Rows from block 6, named by matrix and row number. Each number is 200 + 40 x the weight over its row's rms, rounded and kept within 0 to 999. All counts start at 0. After the name is the row's rms in percent of the matrix's.
# convs2: project pointwise conv (model.blocks.6.convs.2.weight, 160x640x1), inputs 432-503
convs2.53,101,180,216,228,177,163,175,295,225,270,222,203,201,211,96,157,216,240,219,184,92,246,103,202,172,134,156,175,199,190,211,210,162,214,217,216,188,201,238,128,207,288,218,182,188,235,206,251,170,226,197,268,185,239,172,152,205,230,160,257,189,303,232,152,226,175,205,169,250,204,163,199,187
convs2.54,101,182,216,210,209,153,163,184,171,307,196,198,244,200,157,209,207,175,195,227,121,188,206,205,180,211,221,182,230,239,199,199,216,206,215,245,172,197,161,218,160,206,183,259,257,181,213,227,198,164,162,186,105,191,164,222,121,254,198,209,192,252,211,235,191,274,218,273,160,210,254,194,154
convs2.55,097,192,165,170,242,311,254,229,212,221,269,154,192,173,182,204,161,286,193,220,276,204,172,235,213,217,215,162,178,234,196,222,266,183,278,217,156,179,272,200,210,196,210,257,153,217,239,286,196,201,238,135,249,240,178,245,220,188,218,159,206,189,99,261,142,149,248,252,240,193,157,172,168
convs2.56,091,166,151,148,247,278,157,97,198,224,182,207,188,213,218,197,188,215,166,180,182,190,172,184,197,220,213,251,189,194,188,184,140,170,183,237,236,193,180,175,117,172,232,173,195,231,180,175,271,277,227,261,202,151,262,221,170,190,113,120,188,115,173,263,180,142,210,225,204,168,195,124,239
convs2.57,114,199,137,200,175,209,129,172,190,184,223,209,194,198,211,161,225,205,189,202,141,196,238,209,160,219,192,189,199,139,191,218,95,167,184,143,179,248,159,275,107,241,289,208,148,157,214,185,208,244,246,127,144,144,216,152,190,210,227,239,205,202,261,152,249,216,177,227,238,214,166,193,188
convs2.58,096,199,170,184,243,251,230,166,206,232,203,247,204,229,242,236,185,168,192,209,265,189,186,220,239,224,151,187,205,239,220,184,272,181,167,124,225,181,252,125,256,293,210,271,140,178,179,214,153,113,197,168,342,248,138,341,175,188,185,190,214,142,168,211,198,216,108,232,139,225,285,186,211
convs2.59,092,234,231,210,189,184,166,208,250,162,184,217,175,212,134,120,242,183,189,226,60,156,260,176,176,218,215,245,173,118,189,227,189,209,187,204,223,190,156,231,145,190,234,215,207,177,198,228,206,246,240,192,51,184,180,183,220,133,186,171,158,158,212,215,262,257,264,287,184,161,177,209,197
convs2.60,105,214,251,124,166,243,240,170,195,268,181,196,193,198,162,280,183,274,207,221,183,178,158,178,205,185,208,203,195,295,232,175,216,204,205,226,204,167,237,183,287,144,232,236,178,183,184,229,224,220,161,221,204,203,248,235,163,197,183,245,182,236,120,264,168,153,216,145,207,221,163,157,225
convs2.61,109,189,216,197,212,253,306,164,231,148,211,208,187,176,204,223,197,238,225,172,179,226,103,201,225,213,204,182,217,180,224,273,190,206,311,208,162,219,211,207,198,149,227,201,173,128,187,201,231,169,156,189,187,192,237,122,203,186,224,175,229,198,192,194,224,201,162,243,166,220,251,234,177
convs2.62,100,157,165,266,192,150,150,250,229,189,195,234,203,194,171,164,210,163,184,188,126,235,223,200,177,217,176,209,217,209,192,206,121,204,237,264,198,194,160,160,160,164,173,241,203,170,205,217,249,267,229,250,128,219,199,208,171,201,230,160,211,224,227,180,233,155,179,120,269,195,192,236,201
convs2.63,099,184,212,230,156,209,159,286,234,147,237,210,241,187,199,127,231,177,225,161,166,206,201,236,162,277,179,182,200,237,215,193,153,208,121,181,161,117,176,212,250,282,216,137,209,248,203,165,242,212,196,264,126,224,243,205,214,203,149,181,185,234,176,152,211,295,288,195,257,187,176,202,135
convs2.64,096,219,202,174,203,114,153,162,214,210,175,226,145,218,135,168,188,170,229,185,123,184,199,195,216,150,230,156,210,89,197,228,154,178,158,197,237,198,184,197,163,216,250,165,236,234,187,187,148,166,314,246,116,225,200,171,236,217,212,232,212,235,262,195,219,246,208,184,247,194,201,236,155
convs2.65,103,162,208,170,203,297,236,124,151,107,176,146,204,200,243,213,205,205,199,161,271,166,207,197,210,144,166,223,207,233,209,193,244,190,205,175,167,174,321,225,194,135,177,158,168,207,200,158,245,217,171,177,205,197,155,248,184,183,217,179,232,191,124,223,154,168,249,244,238,188,267,134,265
convs2.66,099,191,256,171,184,181,226,225,275,109,167,161,220,229,225,189,198,197,195,183,303,246,205,205,229,217,200,206,184,363,214,155,212,194,181,149,229,105,234,185,298,226,180,178,142,280,219,150,167,192,196,220,289,190,230,282,211,191,171,236,209,179,113,262,181,215,245,163,240,208,218,195,210
convs2.67,111,213,220,251,187,150,154,207,203,207,220,221,217,223,224,203,189,182,168,153,231,177,247,172,179,197,168,190,227,206,179,170,218,177,226,219,218,141,174,204,157,217,190,190,199,209,216,211,225,179,191,192,200,232,243,195,145,218,220,221,221,208,167,198,188,200,270,279,204,187,277,222,203
convs2.68,093,210,241,216,222,45,160,175,232,209,231,172,154,180,210,282,202,240,212,166,151,201,245,188,177,240,214,215,171,85,201,202,228,176,228,218,115,198,157,213,159,222,217,159,237,182,185,174,174,202,268,269,138,212,202,151,276,228,269,198,164,209,274,264,217,260,208,215,226,179,185,219,179
convs2.69,101,129,157,185,244,296,208,202,204,79,189,170,195,174,180,156,204,278,196,196,290,235,120,215,226,170,233,162,170,249,224,245,228,202,158,153,206,214,289,218,202,193,190,204,213,232,220,229,154,179,236,177,183,149,203,244,246,219,182,198,193,183,75,207,187,170,284,178,183,191,221,187,171
convs2.70,107,210,154,257,240,195,259,192,313,164,255,152,180,186,259,161,233,167,185,170,181,189,221,173,220,140,164,239,225,228,226,226,229,196,224,204,234,162,363,232,186,243,237,173,191,280,200,220,199,142,224,178,127,205,191,229,204,206,216,136,207,202,185,163,239,181,218,137,204,175,192,201,203
convs2.71,114,191,173,219,215,212,201,298,227,136,247,216,209,192,266,132,225,244,207,217,232,181,248,180,284,200,214,188,195,28,205,243,201,170,255,200,182,216,208,229,142,231,212,204,287,222,160,246,182,243,216,114,178,231,249,124,282,187,307,179,195,88,243,188,230,274,238,227,157,194,228,219,188
convs2.72,105,204,239,203,208,104,259,261,234,212,229,245,216,198,166,168,176,177,236,182,241,184,290,201,245,297,157,170,199,212,184,205,144,234,211,200,164,160,177,164,206,259,135,200,234,120,216,194,269,173,191,253,236,253,230,287,223,188,235,105,216,160,261,232,218,203,209,188,188,230,237,197,251
convs2.73,100,223,158,200,217,302,218,155,153,200,269,211,188,203,214,240,197,192,136,244,237,144,97,182,129,54,195,218,193,212,216,223,177,163,157,205,209,213,195,221,236,231,215,181,152,246,198,268,211,202,172,204,286,180,197,98,199,211,177,198,183,231,160,209,193,172,246,211,245,215,136,163,207
convs2.74,099,196,139,213,204,197,258,177,166,147,144,191,206,219,267,239,183,194,198,180,232,217,103,183,214,188,144,210,193,182,199,221,187,180,194,172,200,187,196,245,157,145,227,158,190,139,167,142,243,159,144,237,263,209,219,125,229,211,192,206,217,141,181,166,177,158,46,114,172,197,244,217,172
convs2.75,092,194,199,119,203,223,198,148,190,189,229,226,207,203,213,241,185,214,225,184,222,201,134,197,164,113,218,125,182,226,242,208,211,212,186,254,193,211,184,151,287,190,225,194,148,220,227,230,173,207,236,160,163,171,166,235,192,201,199,180,216,181,171,206,197,169,141,182,234,183,157,214,150
convs2.76,109,175,134,191,190,105,217,214,227,319,87,181,218,198,198,184,205,182,250,156,238,159,260,207,207,223,167,188,204,180,179,182,172,247,201,278,185,169,245,147,259,185,201,198,151,154,192,152,236,191,242,212,228,171,155,296,177,199,114,232,206,110,209,212,205,183,130,232,201,201,181,167,205
convs2.77,104,250,132,213,174,206,215,201,165,206,130,188,235,214,235,163,206,116,177,230,143,188,198,196,248,189,182,204,223,309,215,188,174,203,189,168,184,128,210,231,124,135,183,190,161,215,209,144,231,243,193,211,173,207,223,192,136,193,236,199,221,227,148,232,195,168,123,185,238,165,263,172,165
convs2.78,111,257,122,142,218,233,215,250,209,156,226,203,202,168,215,187,185,213,199,204,263,181,212,232,285,228,165,193,183,137,180,168,157,172,193,142,157,196,125,228,216,241,192,198,236,179,168,126,227,218,239,174,228,194,175,159,247,183,224,234,220,140,209,105,229,271,175,238,195,221,201,221,214
convs2.79,086,170,173,161,196,206,179,270,161,285,139,178,200,161,84,215,199,148,201,225,233,196,163,187,186,178,142,205,177,194,215,184,224,202,215,201,156,135,265,251,220,222,120,223,167,192,223,195,204,213,150,174,189,272,173,178,198,189,208,249,168,265,148,219,213,210,221,212,189,187,204,141,129
convs2.80,084,183,246,164,243,237,233,185,215,156,244,197,190,196,202,250,209,173,203,177,299,189,220,194,191,268,248,245,195,276,176,157,225,176,314,141,184,206,248,213,237,120,156,175,170,200,194,155,184,200,220,147,319,304,232,163,184,185,247,158,210,144,174,208,162,170,183,293,180,168,201,169,214
convs2.81,087,145,175,234,206,230,155,226,230,267,190,172,232,168,228,224,186,184,245,230,264,219,256,240,219,200,271,242,183,261,225,191,206,210,273,262,204,182,236,199,204,191,160,239,171,193,212,205,112,218,271,165,208,275,288,255,227,213,210,278,202,210,174,243,196,234,276,348,204,229,217,241,246
convs2.82,083,162,206,201,228,110,203,241,196,143,201,221,165,159,101,185,228,193,205,177,170,213,271,192,204,227,225,232,186,165,188,195,115,206,163,191,196,212,188,244,116,121,159,184,228,213,216,124,212,246,236,195,163,201,214,167,200,193,189,180,190,170,177,196,214,227,235,177,213,166,198,202,192
convs2.83,100,204,155,190,182,189,198,211,199,230,256,127,163,208,196,170,221,130,179,219,155,215,148,182,196,185,172,149,205,281,217,187,133,246,191,207,209,170,183,224,203,217,229,175,230,251,214,241,184,211,152,277,102,188,247,272,224,219,213,237,195,202,132,249,218,220,242,186,274,190,207,204,230
convs2.84,094,135,251,172,208,240,173,247,138,168,238,205,192,190,289,194,217,218,236,200,236,215,231,201,160,186,185,235,204,135,191,204,244,179,188,206,166,179,236,165,226,267,162,214,225,181,198,252,237,173,192,119,190,187,170,211,192,154,158,191,176,195,214,211,198,179,225,206,200,212,178,152,241
convs2.85,099,190,188,157,185,291,200,207,181,192,126,161,233,224,278,219,184,182,164,196,195,185,130,213,180,185,220,204,217,209,178,210,145,197,175,196,269,235,207,186,168,197,210,260,243,171,235,212,192,227,204,164,199,189,209,162,211,203,152,179,204,127,158,172,217,139,214,175,270,206,137,176,246
convs2.86,115,141,131,197,177,205,194,216,124,249,187,270,206,228,85,176,203,208,231,168,178,212,184,190,153,112,205,228,188,192,207,114,219,216,231,215,233,229,169,165,255,187,158,158,225,217,203,169,268,187,223,243,248,206,180,125,262,161,119,156,176,246,196,276,166,243,326,265,191,176,141,159,170
convs2.87,097,190,208,194,129,148,133,184,207,276,175,211,217,224,163,103,187,190,167,195,173,235,264,217,227,252,141,145,238,148,197,208,123,201,202,184,202,221,175,151,218,226,257,205,231,134,219,246,129,108,238,168,144,178,149,202,172,217,147,224,182,168,333,193,256,113,122,130,188,189,211,204,171
convs2.88,097,232,148,157,223,174,196,221,223,209,267,179,217,165,244,231,222,169,178,186,212,201,300,215,139,231,191,246,180,139,232,257,277,249,172,159,218,219,117,201,58,247,261,262,218,204,188,188,164,186,268,180,226,229,132,167,271,181,217,233,232,129,198,175,212,265,184,185,246,171,205,224,170
convs2.89,097,207,186,240,232,220,166,59,143,246,189,192,165,204,230,193,217,199,162,219,161,185,226,174,200,208,143,181,190,139,213,232,162,201,155,189,230,228,190,187,160,202,208,211,206,293,202,245,241,203,163,206,163,121,170,243,182,218,195,120,190,180,230,195,238,183,147,199,158,170,286,254,150
convs2.90,094,203,96,193,210,264,161,234,252,192,258,221,265,180,168,142,221,178,211,141,194,204,244,229,167,115,221,187,227,180,188,182,136,158,191,278,214,177,211,193,121,213,247,159,148,238,187,230,226,184,161,258,165,160,179,150,182,180,177,155,166,224,223,188,231,202,210,193,182,241,173,177,208
convs2.91,099,147,229,171,214,150,189,287,297,200,216,179,199,169,184,227,167,117,216,155,193,194,253,191,235,219,200,262,199,223,168,220,241,211,263,237,257,203,179,176,95,94,187,206,181,210,217,205,204,247,263,215,210,319,215,257,228,228,274,209,203,142,184,213,218,193,164,197,214,203,191,188,219
convs2.92,091,184,254,150,218,173,190,189,298,175,255,189,198,219,90,181,182,222,196,217,179,197,228,201,146,218,258,255,200,257,210,211,263,173,200,207,185,205,181,205,176,194,140,126,157,233,208,192,185,248,162,192,153,202,214,227,210,209,213,280,209,241,252,179,170,252,240,274,249,186,189,188,164
convs2.93,096,189,242,123,220,232,176,226,211,169,256,149,182,200,184,218,225,233,214,191,265,183,198,218,176,176,215,235,211,244,186,224,257,209,144,175,204,262,160,187,135,151,237,170,269,241,210,191,202,245,139,234,261,213,242,176,238,239,222,237,226,157,132,198,165,155,216,151,191,214,120,183,184
convs2.94,097,185,218,222,153,133,162,200,175,276,248,255,215,211,87,146,159,156,151,181,158,239,112,235,199,217,203,196,188,216,197,195,101,215,211,207,270,192,116,207,148,157,126,185,157,102,207,159,251,138,234,280,152,197,183,168,150,174,136,183,216,275,230,211,203,82,164,71,184,241,184,206,161
convs2.95,094,180,158,180,204,174,191,268,211,182,125,197,193,192,194,155,220,213,173,256,208,186,154,201,270,179,148,136,171,121,233,250,169,213,231,214,193,221,165,183,222,267,280,235,158,185,173,252,229,233,259,100,181,243,204,222,220,192,238,224,156,141,242,146,252,275,147,263,198,196,214,168,180
convs2.96,112,149,153,203,204,261,142,140,205,207,279,221,182,195,201,172,175,159,185,196,268,214,187,194,248,164,95,201,213,239,170,195,190,201,185,137,222,207,293,193,172,199,215,166,194,225,235,197,226,143,141,224,221,162,178,301,109,219,124,208,213,247,203,148,200,102,201,209,189,209,213,143,224
convs2.97,101,161,148,250,183,158,224,365,192,201,210,208,218,205,178,159,236,206,226,218,210,176,140,220,238,150,216,193,215,172,188,199,154,203,199,264,154,189,226,213,163,275,89,162,193,250,175,219,199,212,166,184,231,261,167,205,214,213,247,202,183,213,205,175,243,299,279,242,282,228,183,195,131
convs2.98,111,183,205,212,139,153,211,195,250,224,146,232,170,232,173,170,190,229,224,165,168,90,249,184,149,212,204,200,186,169,199,229,167,216,210,256,225,283,192,212,294,270,248,157,236,266,198,177,177,233,228,155,198,210,219,173,207,214,225,219,181,169,244,108,172,284,258,258,194,190,138,213,202
convs2.99,093,179,246,282,236,220,159,205,101,130,245,202,224,236,318,210,229,234,183,165,141,200,302,211,137,197,175,199,225,210,193,234,230,179,155,259,172,188,131,214,191,201,242,218,216,212,216,208,248,194,185,160,153,191,237,140,229,191,206,171,189,139,224,196,224,238,200,157,233,205,179,211,292
convs2.100,110,204,253,180,222,136,247,190,253,244,195,180,190,181,196,260,223,242,179,186,174,183,209,201,213,189,118,205,224,190,207,196,306,177,237,174,159,166,279,207,231,196,240,135,252,206,216,229,259,189,138,186,195,224,192,217,221,231,253,204,209,251,195,185,182,254,208,225,234,184,283,196,192
convs2.101,101,247,203,254,199,220,248,172,184,258,250,212,201,200,204,252,157,186,225,213,136,211,133,187,191,203,146,231,187,223,201,153,193,223,277,182,171,174,248,203,244,100,224,253,136,162,177,193,265,292,174,215,177,220,216,201,178,195,150,148,195,274,201,195,175,153,177,192,186,191,198,243,184
convs2.102,095,157,159,187,216,238,154,190,222,142,216,173,202,185,179,158,201,193,163,164,235,171,287,191,165,171,239,202,182,156,224,181,232,202,163,220,177,229,156,197,191,167,161,153,185,148,190,206,194,188,246,156,166,228,207,224,231,199,149,259,216,168,214,195,152,195,324,231,246,201,149,199,255
convs2.103,101,210,154,192,197,180,175,144,185,264,253,208,204,166,189,161,225,219,193,209,180,194,266,193,245,212,248,175,190,172,185,251,141,212,205,237,178,181,159,189,150,134,206,204,244,154,225,151,267,254,234,222,156,159,201,199,230,229,173,190,162,117,137,248,201,183,254,242,222,204,166,221,132
convs2.104,093,141,217,199,216,173,192,149,218,271,123,211,218,166,171,217,223,238,218,196,175,190,248,188,158,200,153,193,200,231,235,203,199,252,204,222,235,205,202,155,140,169,313,159,188,204,208,175,248,217,268,310,150,185,198,231,207,243,172,216,195,255,180,159,181,185,169,201,244,212,238,197,163
convs2.105,099,261,145,197,186,240,218,192,188,191,240,213,209,211,173,138,217,159,191,243,141,174,182,175,214,203,255,176,179,103,174,179,115,216,185,207,241,211,85,158,109,224,209,196,218,272,179,210,213,179,190,233,184,186,191,156,239,197,123,180,206,172,191,201,199,168,189,163,216,217,235,242,220
convs2.106,110,222,116,168,190,324,209,168,214,193,221,183,213,208,65,192,194,231,159,193,225,165,217,208,184,178,209,257,180,207,188,135,259,154,241,197,240,235,221,207,168,147,202,288,197,143,256,218,210,193,218,127,247,168,178,116,225,154,127,156,170,230,157,276,229,63,202,206,168,222,156,203,222
convs2.107,094,215,216,191,167,278,232,273,158,230,209,147,188,173,196,222,199,153,129,180,224,191,194,176,150,257,210,218,213,239,212,177,220,249,175,235,226,171,135,255,267,261,136,254,210,317,191,242,185,230,167,159,192,260,207,190,187,239,234,197,178,194,87,194,180,227,186,198,214,169,193,194,157
convs2.108,100,212,197,238,230,171,233,206,247,158,222,190,267,220,232,270,215,186,189,158,244,173,121,201,255,208,270,229,233,195,226,241,286,206,266,164,171,205,307,219,226,203,184,167,230,187,178,211,171,132,130,233,233,180,143,185,201,203,199,187,225,180,227,153,222,199,110,193,186,223,287,215,197
convs2.109,093,162,186,240,217,142,165,229,172,213,271,195,206,211,218,256,193,161,203,170,220,145,309,205,225,249,209,237,201,156,195,160,266,165,221,169,218,236,193,148,228,109,230,206,243,221,204,234,251,236,206,152,190,234,175,259,277,230,221,99,196,204,251,207,200,119,186,205,232,220,155,191,260
convs2.110,106,211,184,197,184,184,196,320,203,221,245,183,204,215,161,213,167,209,159,169,164,195,179,202,199,204,238,231,200,228,170,203,243,173,216,212,222,193,190,214,185,201,154,207,164,211,196,264,209,152,200,205,180,207,213,79,193,191,257,201,190,250,247,213,175,138,167,167,190,199,111,224,239
convs2.111,110,247,272,226,199,203,279,220,231,166,217,194,242,184,242,178,196,154,199,223,262,211,231,210,258,207,187,210,180,143,198,225,309,193,180,202,223,199,215,192,159,188,237,225,92,158,199,158,144,136,211,175,254,178,183,137,231,160,257,160,206,145,200,203,203,173,93,188,148,213,249,192,183
convs2.112,107,229,211,225,196,150,167,310,240,267,216,210,179,215,82,174,137,178,197,193,167,214,170,206,171,225,252,249,205,182,171,205,179,274,297,188,226,198,201,189,205,241,164,272,201,192,226,194,171,198,227,232,188,274,238,164,199,170,125,157,206,256,246,197,189,257,128,164,164,204,148,247,208
convs2.113,102,236,266,192,240,231,165,196,157,176,222,273,165,190,136,202,204,237,186,218,174,231,245,236,159,210,206,218,170,210,187,157,243,192,204,209,211,158,169,199,206,128,181,205,154,126,182,208,192,213,138,242,226,170,204,169,208,199,174,225,198,291,211,301,182,112,221,182,157,199,174,201,207
convs2.114,098,176,192,244,207,162,196,107,206,254,237,172,183,224,89,221,240,187,161,203,146,166,185,174,133,127,226,176,187,178,218,236,187,139,141,262,240,237,154,199,226,178,223,199,187,215,228,200,209,200,198,223,161,136,239,179,189,257,209,131,223,255,205,225,148,151,171,343,228,196,238,192,168
convs2.115,089,214,131,199,234,254,203,169,275,143,269,218,214,187,221,146,207,166,178,220,137,232,224,230,210,117,195,153,215,216,203,210,174,211,197,169,232,181,155,184,171,220,197,179,207,263,220,180,243,208,248,185,196,206,190,237,173,204,204,209,207,269,227,182,195,170,277,214,250,185,159,182,149
convs2.116,093,194,221,213,203,215,123,195,168,156,175,181,173,182,236,163,191,239,207,203,174,135,122,206,187,185,170,195,217,130,200,280,222,193,248,166,192,236,149,245,168,231,194,253,193,174,175,266,195,208,220,149,126,162,163,207,160,184,245,266,188,319,266,113,243,206,131,207,212,212,182,221,171
convs2.117,096,167,201,154,240,230,162,203,227,197,216,155,200,188,248,149,190,182,184,183,179,183,249,190,169,150,105,193,187,254,225,238,215,212,211,189,206,174,201,169,120,200,266,226,211,189,248,274,156,185,321,151,130,156,141,283,185,188,217,229,186,253,200,201,204,97,279,116,235,182,198,178,226
convs2.118,100,251,212,204,161,186,128,166,148,255,168,223,145,221,144,248,200,211,209,264,119,180,163,202,179,229,291,173,186,189,214,182,183,197,142,194,194,202,90,142,199,219,191,222,165,202,171,186,172,231,207,211,173,230,240,154,261,189,150,180,205,189,163,232,154,193,231,204,206,201,169,242,186
convs2.119,098,174,234,135,166,216,150,222,195,148,219,236,177,190,174,205,171,185,195,213,223,187,234,200,213,168,237,179,186,267,210,172,127,168,218,208,165,160,206,274,258,201,121,115,170,226,176,183,194,223,193,211,162,192,248,176,221,190,165,203,203,199,179,185,206,281,286,267,243,189,120,178,225
convs2.120,087,192,266,206,212,163,160,190,205,189,197,209,179,196,299,138,227,142,227,190,237,163,333,199,210,199,229,187,167,194,205,191,188,250,100,190,189,165,174,148,166,267,249,189,244,201,200,173,222,226,218,282,221,183,260,250,245,187,189,140,190,159,260,252,202,233,178,187,239,170,207,232,233
convs2.121,107,203,163,143,172,174,223,195,170,197,229,170,211,187,222,257,146,204,160,198,251,235,100,174,259,204,112,222,181,226,214,172,212,199,226,176,183,184,230,217,157,107,255,193,167,121,185,167,258,193,139,158,269,202,186,160,199,203,264,225,197,226,136,243,216,95,135,101,206,222,195,195,147
convs2.122,112,170,216,175,221,196,131,183,175,245,179,218,245,191,166,106,227,182,197,211,210,171,137,235,173,220,223,234,199,153,204,156,152,196,157,176,196,194,135,131,237,239,175,171,250,196,188,177,204,228,222,195,230,178,171,186,164,205,119,170,170,188,220,195,153,205,218,201,242,197,152,155,207
convs2.123,106,247,188,240,231,237,119,138,256,80,244,221,224,207,192,182,220,202,231,163,211,166,161,196,178,178,207,203,179,195,225,189,176,184,133,185,195,188,125,192,266,229,177,196,208,251,212,154,224,184,247,213,217,187,220,255,247,208,234,214,210,207,174,151,168,296,227,312,151,192,177,190,243
convs2.124,098,170,181,112,223,251,206,164,203,234,170,183,199,233,105,191,159,162,205,229,193,241,178,218,192,220,188,145,198,273,185,225,168,241,163,166,185,228,288,212,212,262,216,220,184,232,219,259,146,200,238,241,196,229,165,195,195,208,220,261,205,258,187,225,174,198,179,175,176,224,200,148,196
convs2.125,095,218,220,268,192,153,192,267,186,250,244,243,256,190,192,189,189,194,224,136,98,241,170,204,142,192,229,215,204,175,179,179,118,269,257,251,178,209,113,195,110,236,108,261,189,212,202,215,182,232,262,292,160,279,174,168,212,246,168,204,198,197,229,209,176,184,194,221,275,220,188,219,151
convs2.126,103,219,282,215,171,157,213,291,176,124,234,185,216,199,331,338,182,218,237,211,245,191,222,199,235,208,198,258,173,149,217,223,260,190,46,183,193,155,183,226,216,208,224,203,186,199,173,189,219,234,122,276,200,246,236,203,253,169,228,136,221,167,219,224,231,292,177,180,192,213,178,209,273
convs2.127,105,156,154,161,191,126,198,239,219,191,160,199,228,237,289,205,182,154,136,196,180,199,200,207,244,212,157,218,199,131,198,211,217,139,188,204,192,204,200,199,221,267,277,210,278,266,210,272,203,191,255,161,188,250,126,236,170,217,193,224,169,129,224,164,180,324,244,239,184,215,233,219,228
convs2.128,092,201,219,220,226,200,265,138,134,218,171,162,172,207,195,296,191,210,204,264,249,161,197,187,232,171,249,241,215,117,139,197,208,180,241,201,171,240,246,184,223,125,144,198,314,171,189,210,217,242,108,180,284,198,121,106,277,217,185,165,168,135,205,184,208,179,230,301,159,199,222,250,197
convs2.129,091,158,218,203,233,202,171,199,280,184,236,158,171,197,198,202,174,232,197,215,155,194,172,166,168,193,227,197,206,267,192,243,236,202,265,202,199,254,211,257,87,124,208,232,215,186,211,232,192,234,142,205,171,163,200,205,181,278,221,189,227,251,197,187,225,140,147,223,279,200,217,166,187
convs2.130,104,227,219,188,218,239,202,276,231,188,217,159,247,215,186,219,206,163,205,189,170,213,157,202,153,159,194,216,210,250,242,187,177,231,266,179,171,168,194,210,164,260,144,223,243,313,192,167,167,190,223,244,219,308,213,174,210,235,221,252,199,188,113,221,228,228,173,153,244,180,216,198,132
convs2.131,085,202,158,171,197,246,200,102,228,258,206,226,172,165,171,195,212,204,106,249,165,171,169,170,107,169,157,205,214,191,196,170,132,183,208,265,241,267,116,215,193,223,153,195,274,250,207,218,215,220,219,167,233,150,176,92,182,185,196,205,168,180,180,174,170,109,228,168,196,177,206,188,123
convs2.132,100,127,219,174,209,171,155,307,249,213,203,185,172,170,212,144,236,302,228,215,148,209,178,167,170,237,262,185,174,143,208,253,163,197,216,204,169,261,206,236,191,343,248,242,245,220,159,258,276,243,210,183,168,241,189,102,184,238,234,198,161,219,287,179,207,305,126,293,244,194,189,198,178
convs2.133,086,290,159,140,240,204,233,197,204,237,168,181,279,210,111,221,178,154,172,182,226,168,108,238,171,191,231,235,192,161,178,143,175,161,216,143,243,265,234,180,265,265,190,274,198,164,233,184,148,170,208,173,225,207,167,121,208,204,107,162,205,230,193,186,172,197,197,206,140,268,240,160,159
convs2.134,104,182,133,283,205,235,145,229,174,127,155,179,155,229,182,195,246,188,225,195,175,246,276,181,170,176,182,174,213,195,231,216,269,184,196,184,180,227,132,207,184,203,234,186,212,315,174,161,165,121,174,221,181,218,271,175,208,202,151,179,217,213,205,271,208,260,142,200,203,190,216,184,201
convs2.135,094,204,196,207,197,178,189,313,111,161,193,191,188,212,249,235,191,183,210,169,246,219,213,179,299,230,197,195,188,111,212,214,247,219,227,203,199,242,126,177,189,186,231,209,192,140,155,171,231,213,200,104,229,240,181,193,302,168,251,150,206,143,154,218,202,151,134,145,153,188,177,219,245
convs2.136,099,163,98,231,238,288,214,166,187,238,187,186,223,175,203,205,175,267,125,178,260,145,126,168,204,113,326,235,210,278,190,204,248,202,188,199,231,209,242,148,158,211,237,180,181,199,199,237,173,239,183,179,255,161,194,145,259,228,162,180,175,196,130,256,161,101,174,149,184,190,172,207,188
convs2.137,093,137,152,199,172,188,135,124,263,179,210,217,183,190,75,117,218,265,168,216,231,191,222,201,209,160,244,173,195,184,221,234,152,185,215,176,297,233,212,146,240,233,170,161,218,277,218,222,198,197,276,116,219,117,162,187,181,218,141,201,210,228,209,158,153,132,214,195,192,189,183,201,181
convs2.138,094,233,183,152,157,200,163,194,168,312,176,217,208,194,129,121,203,174,190,262,180,194,137,183,202,202,232,193,202,252,196,178,139,210,98,169,315,209,169,209,176,265,182,184,226,259,208,161,196,163,281,222,200,166,231,146,190,193,168,277,221,190,167,178,171,189,159,202,211,162,213,212,152
convs2.139,100,182,148,207,189,268,248,168,263,90,235,142,159,223,276,192,210,274,186,167,298,204,137,169,133,140,180,196,199,202,198,194,191,215,215,160,232,250,227,220,193,225,147,155,264,262,180,213,215,226,156,120,287,190,231,172,245,233,185,198,219,119,158,174,204,179,193,169,207,181,229,201,159
convs2.140,097,193,167,198,182,159,162,136,262,267,173,178,228,209,148,212,247,196,205,199,179,178,172,180,197,191,269,165,230,160,204,227,103,174,190,233,202,214,175,235,187,235,218,157,222,243,182,252,239,248,228,219,162,159,154,166,191,195,211,209,197,183,197,169,204,223,210,151,241,184,219,228,178
convs2.141,084,119,154,203,215,185,194,207,187,247,161,224,137,200,146,190,222,207,173,195,266,231,214,162,200,201,175,197,182,138,216,181,196,170,174,182,216,237,250,198,252,217,192,188,198,233,179,144,162,186,218,232,251,158,179,198,231,192,143,146,174,191,187,214,154,150,231,154,197,199,175,197,161
convs2.142,088,162,217,169,171,123,197,240,208,119,173,230,226,197,170,220,174,226,253,170,193,220,215,243,233,181,196,171,207,197,229,218,191,186,168,155,147,198,240,185,249,145,256,139,248,175,176,179,190,175,96,157,203,231,222,229,188,252,251,235,197,208,208,208,199,224,217,205,233,204,208,182,170
convs2.143,098,217,246,278,168,44,157,159,131,232,188,246,183,243,222,333,240,233,252,187,122,170,202,208,185,167,208,215,199,163,195,205,205,207,163,179,158,226,114,189,257,129,174,167,171,187,208,161,246,188,175,263,223,116,229,154,190,241,292,226,177,214,294,192,175,151,152,224,170,210,212,198,188
convs2.144,103,191,213,231,215,136,212,266,218,193,226,251,176,168,108,135,248,188,205,171,215,227,280,190,241,230,210,221,193,173,186,227,174,151,194,279,202,181,226,221,162,209,160,189,256,161,174,184,224,194,162,201,218,294,217,224,240,209,188,242,158,189,216,233,242,232,170,120,138,204,225,206,228
convs2.145,106,172,220,154,181,154,172,170,145,144,190,189,170,221,282,244,233,221,235,219,213,228,355,191,241,195,180,211,197,246,184,166,268,163,117,184,240,219,215,226,197,227,221,108,241,272,164,150,259,156,181,273,181,144,188,218,150,174,190,205,195,137,209,186,189,175,187,104,232,177,234,149,255
convs2.146,099,183,226,165,218,166,230,168,243,262,195,242,178,188,254,266,144,194,165,213,219,252,228,168,232,198,192,177,200,323,220,203,177,221,226,176,224,228,208,156,260,150,258,249,150,140,202,243,178,193,241,184,254,218,200,336,121,234,237,214,185,199,207,225,211,122,125,158,235,211,211,189,156
convs2.147,086,233,96,194,241,202,172,207,193,271,268,161,221,195,251,215,210,115,213,178,188,224,278,189,196,226,162,199,195,230,179,170,190,185,262,160,216,190,186,256,143,87,230,186,267,155,244,172,216,225,223,207,187,214,225,163,305,205,147,127,195,135,148,205,166,143,219,163,221,232,250,212,280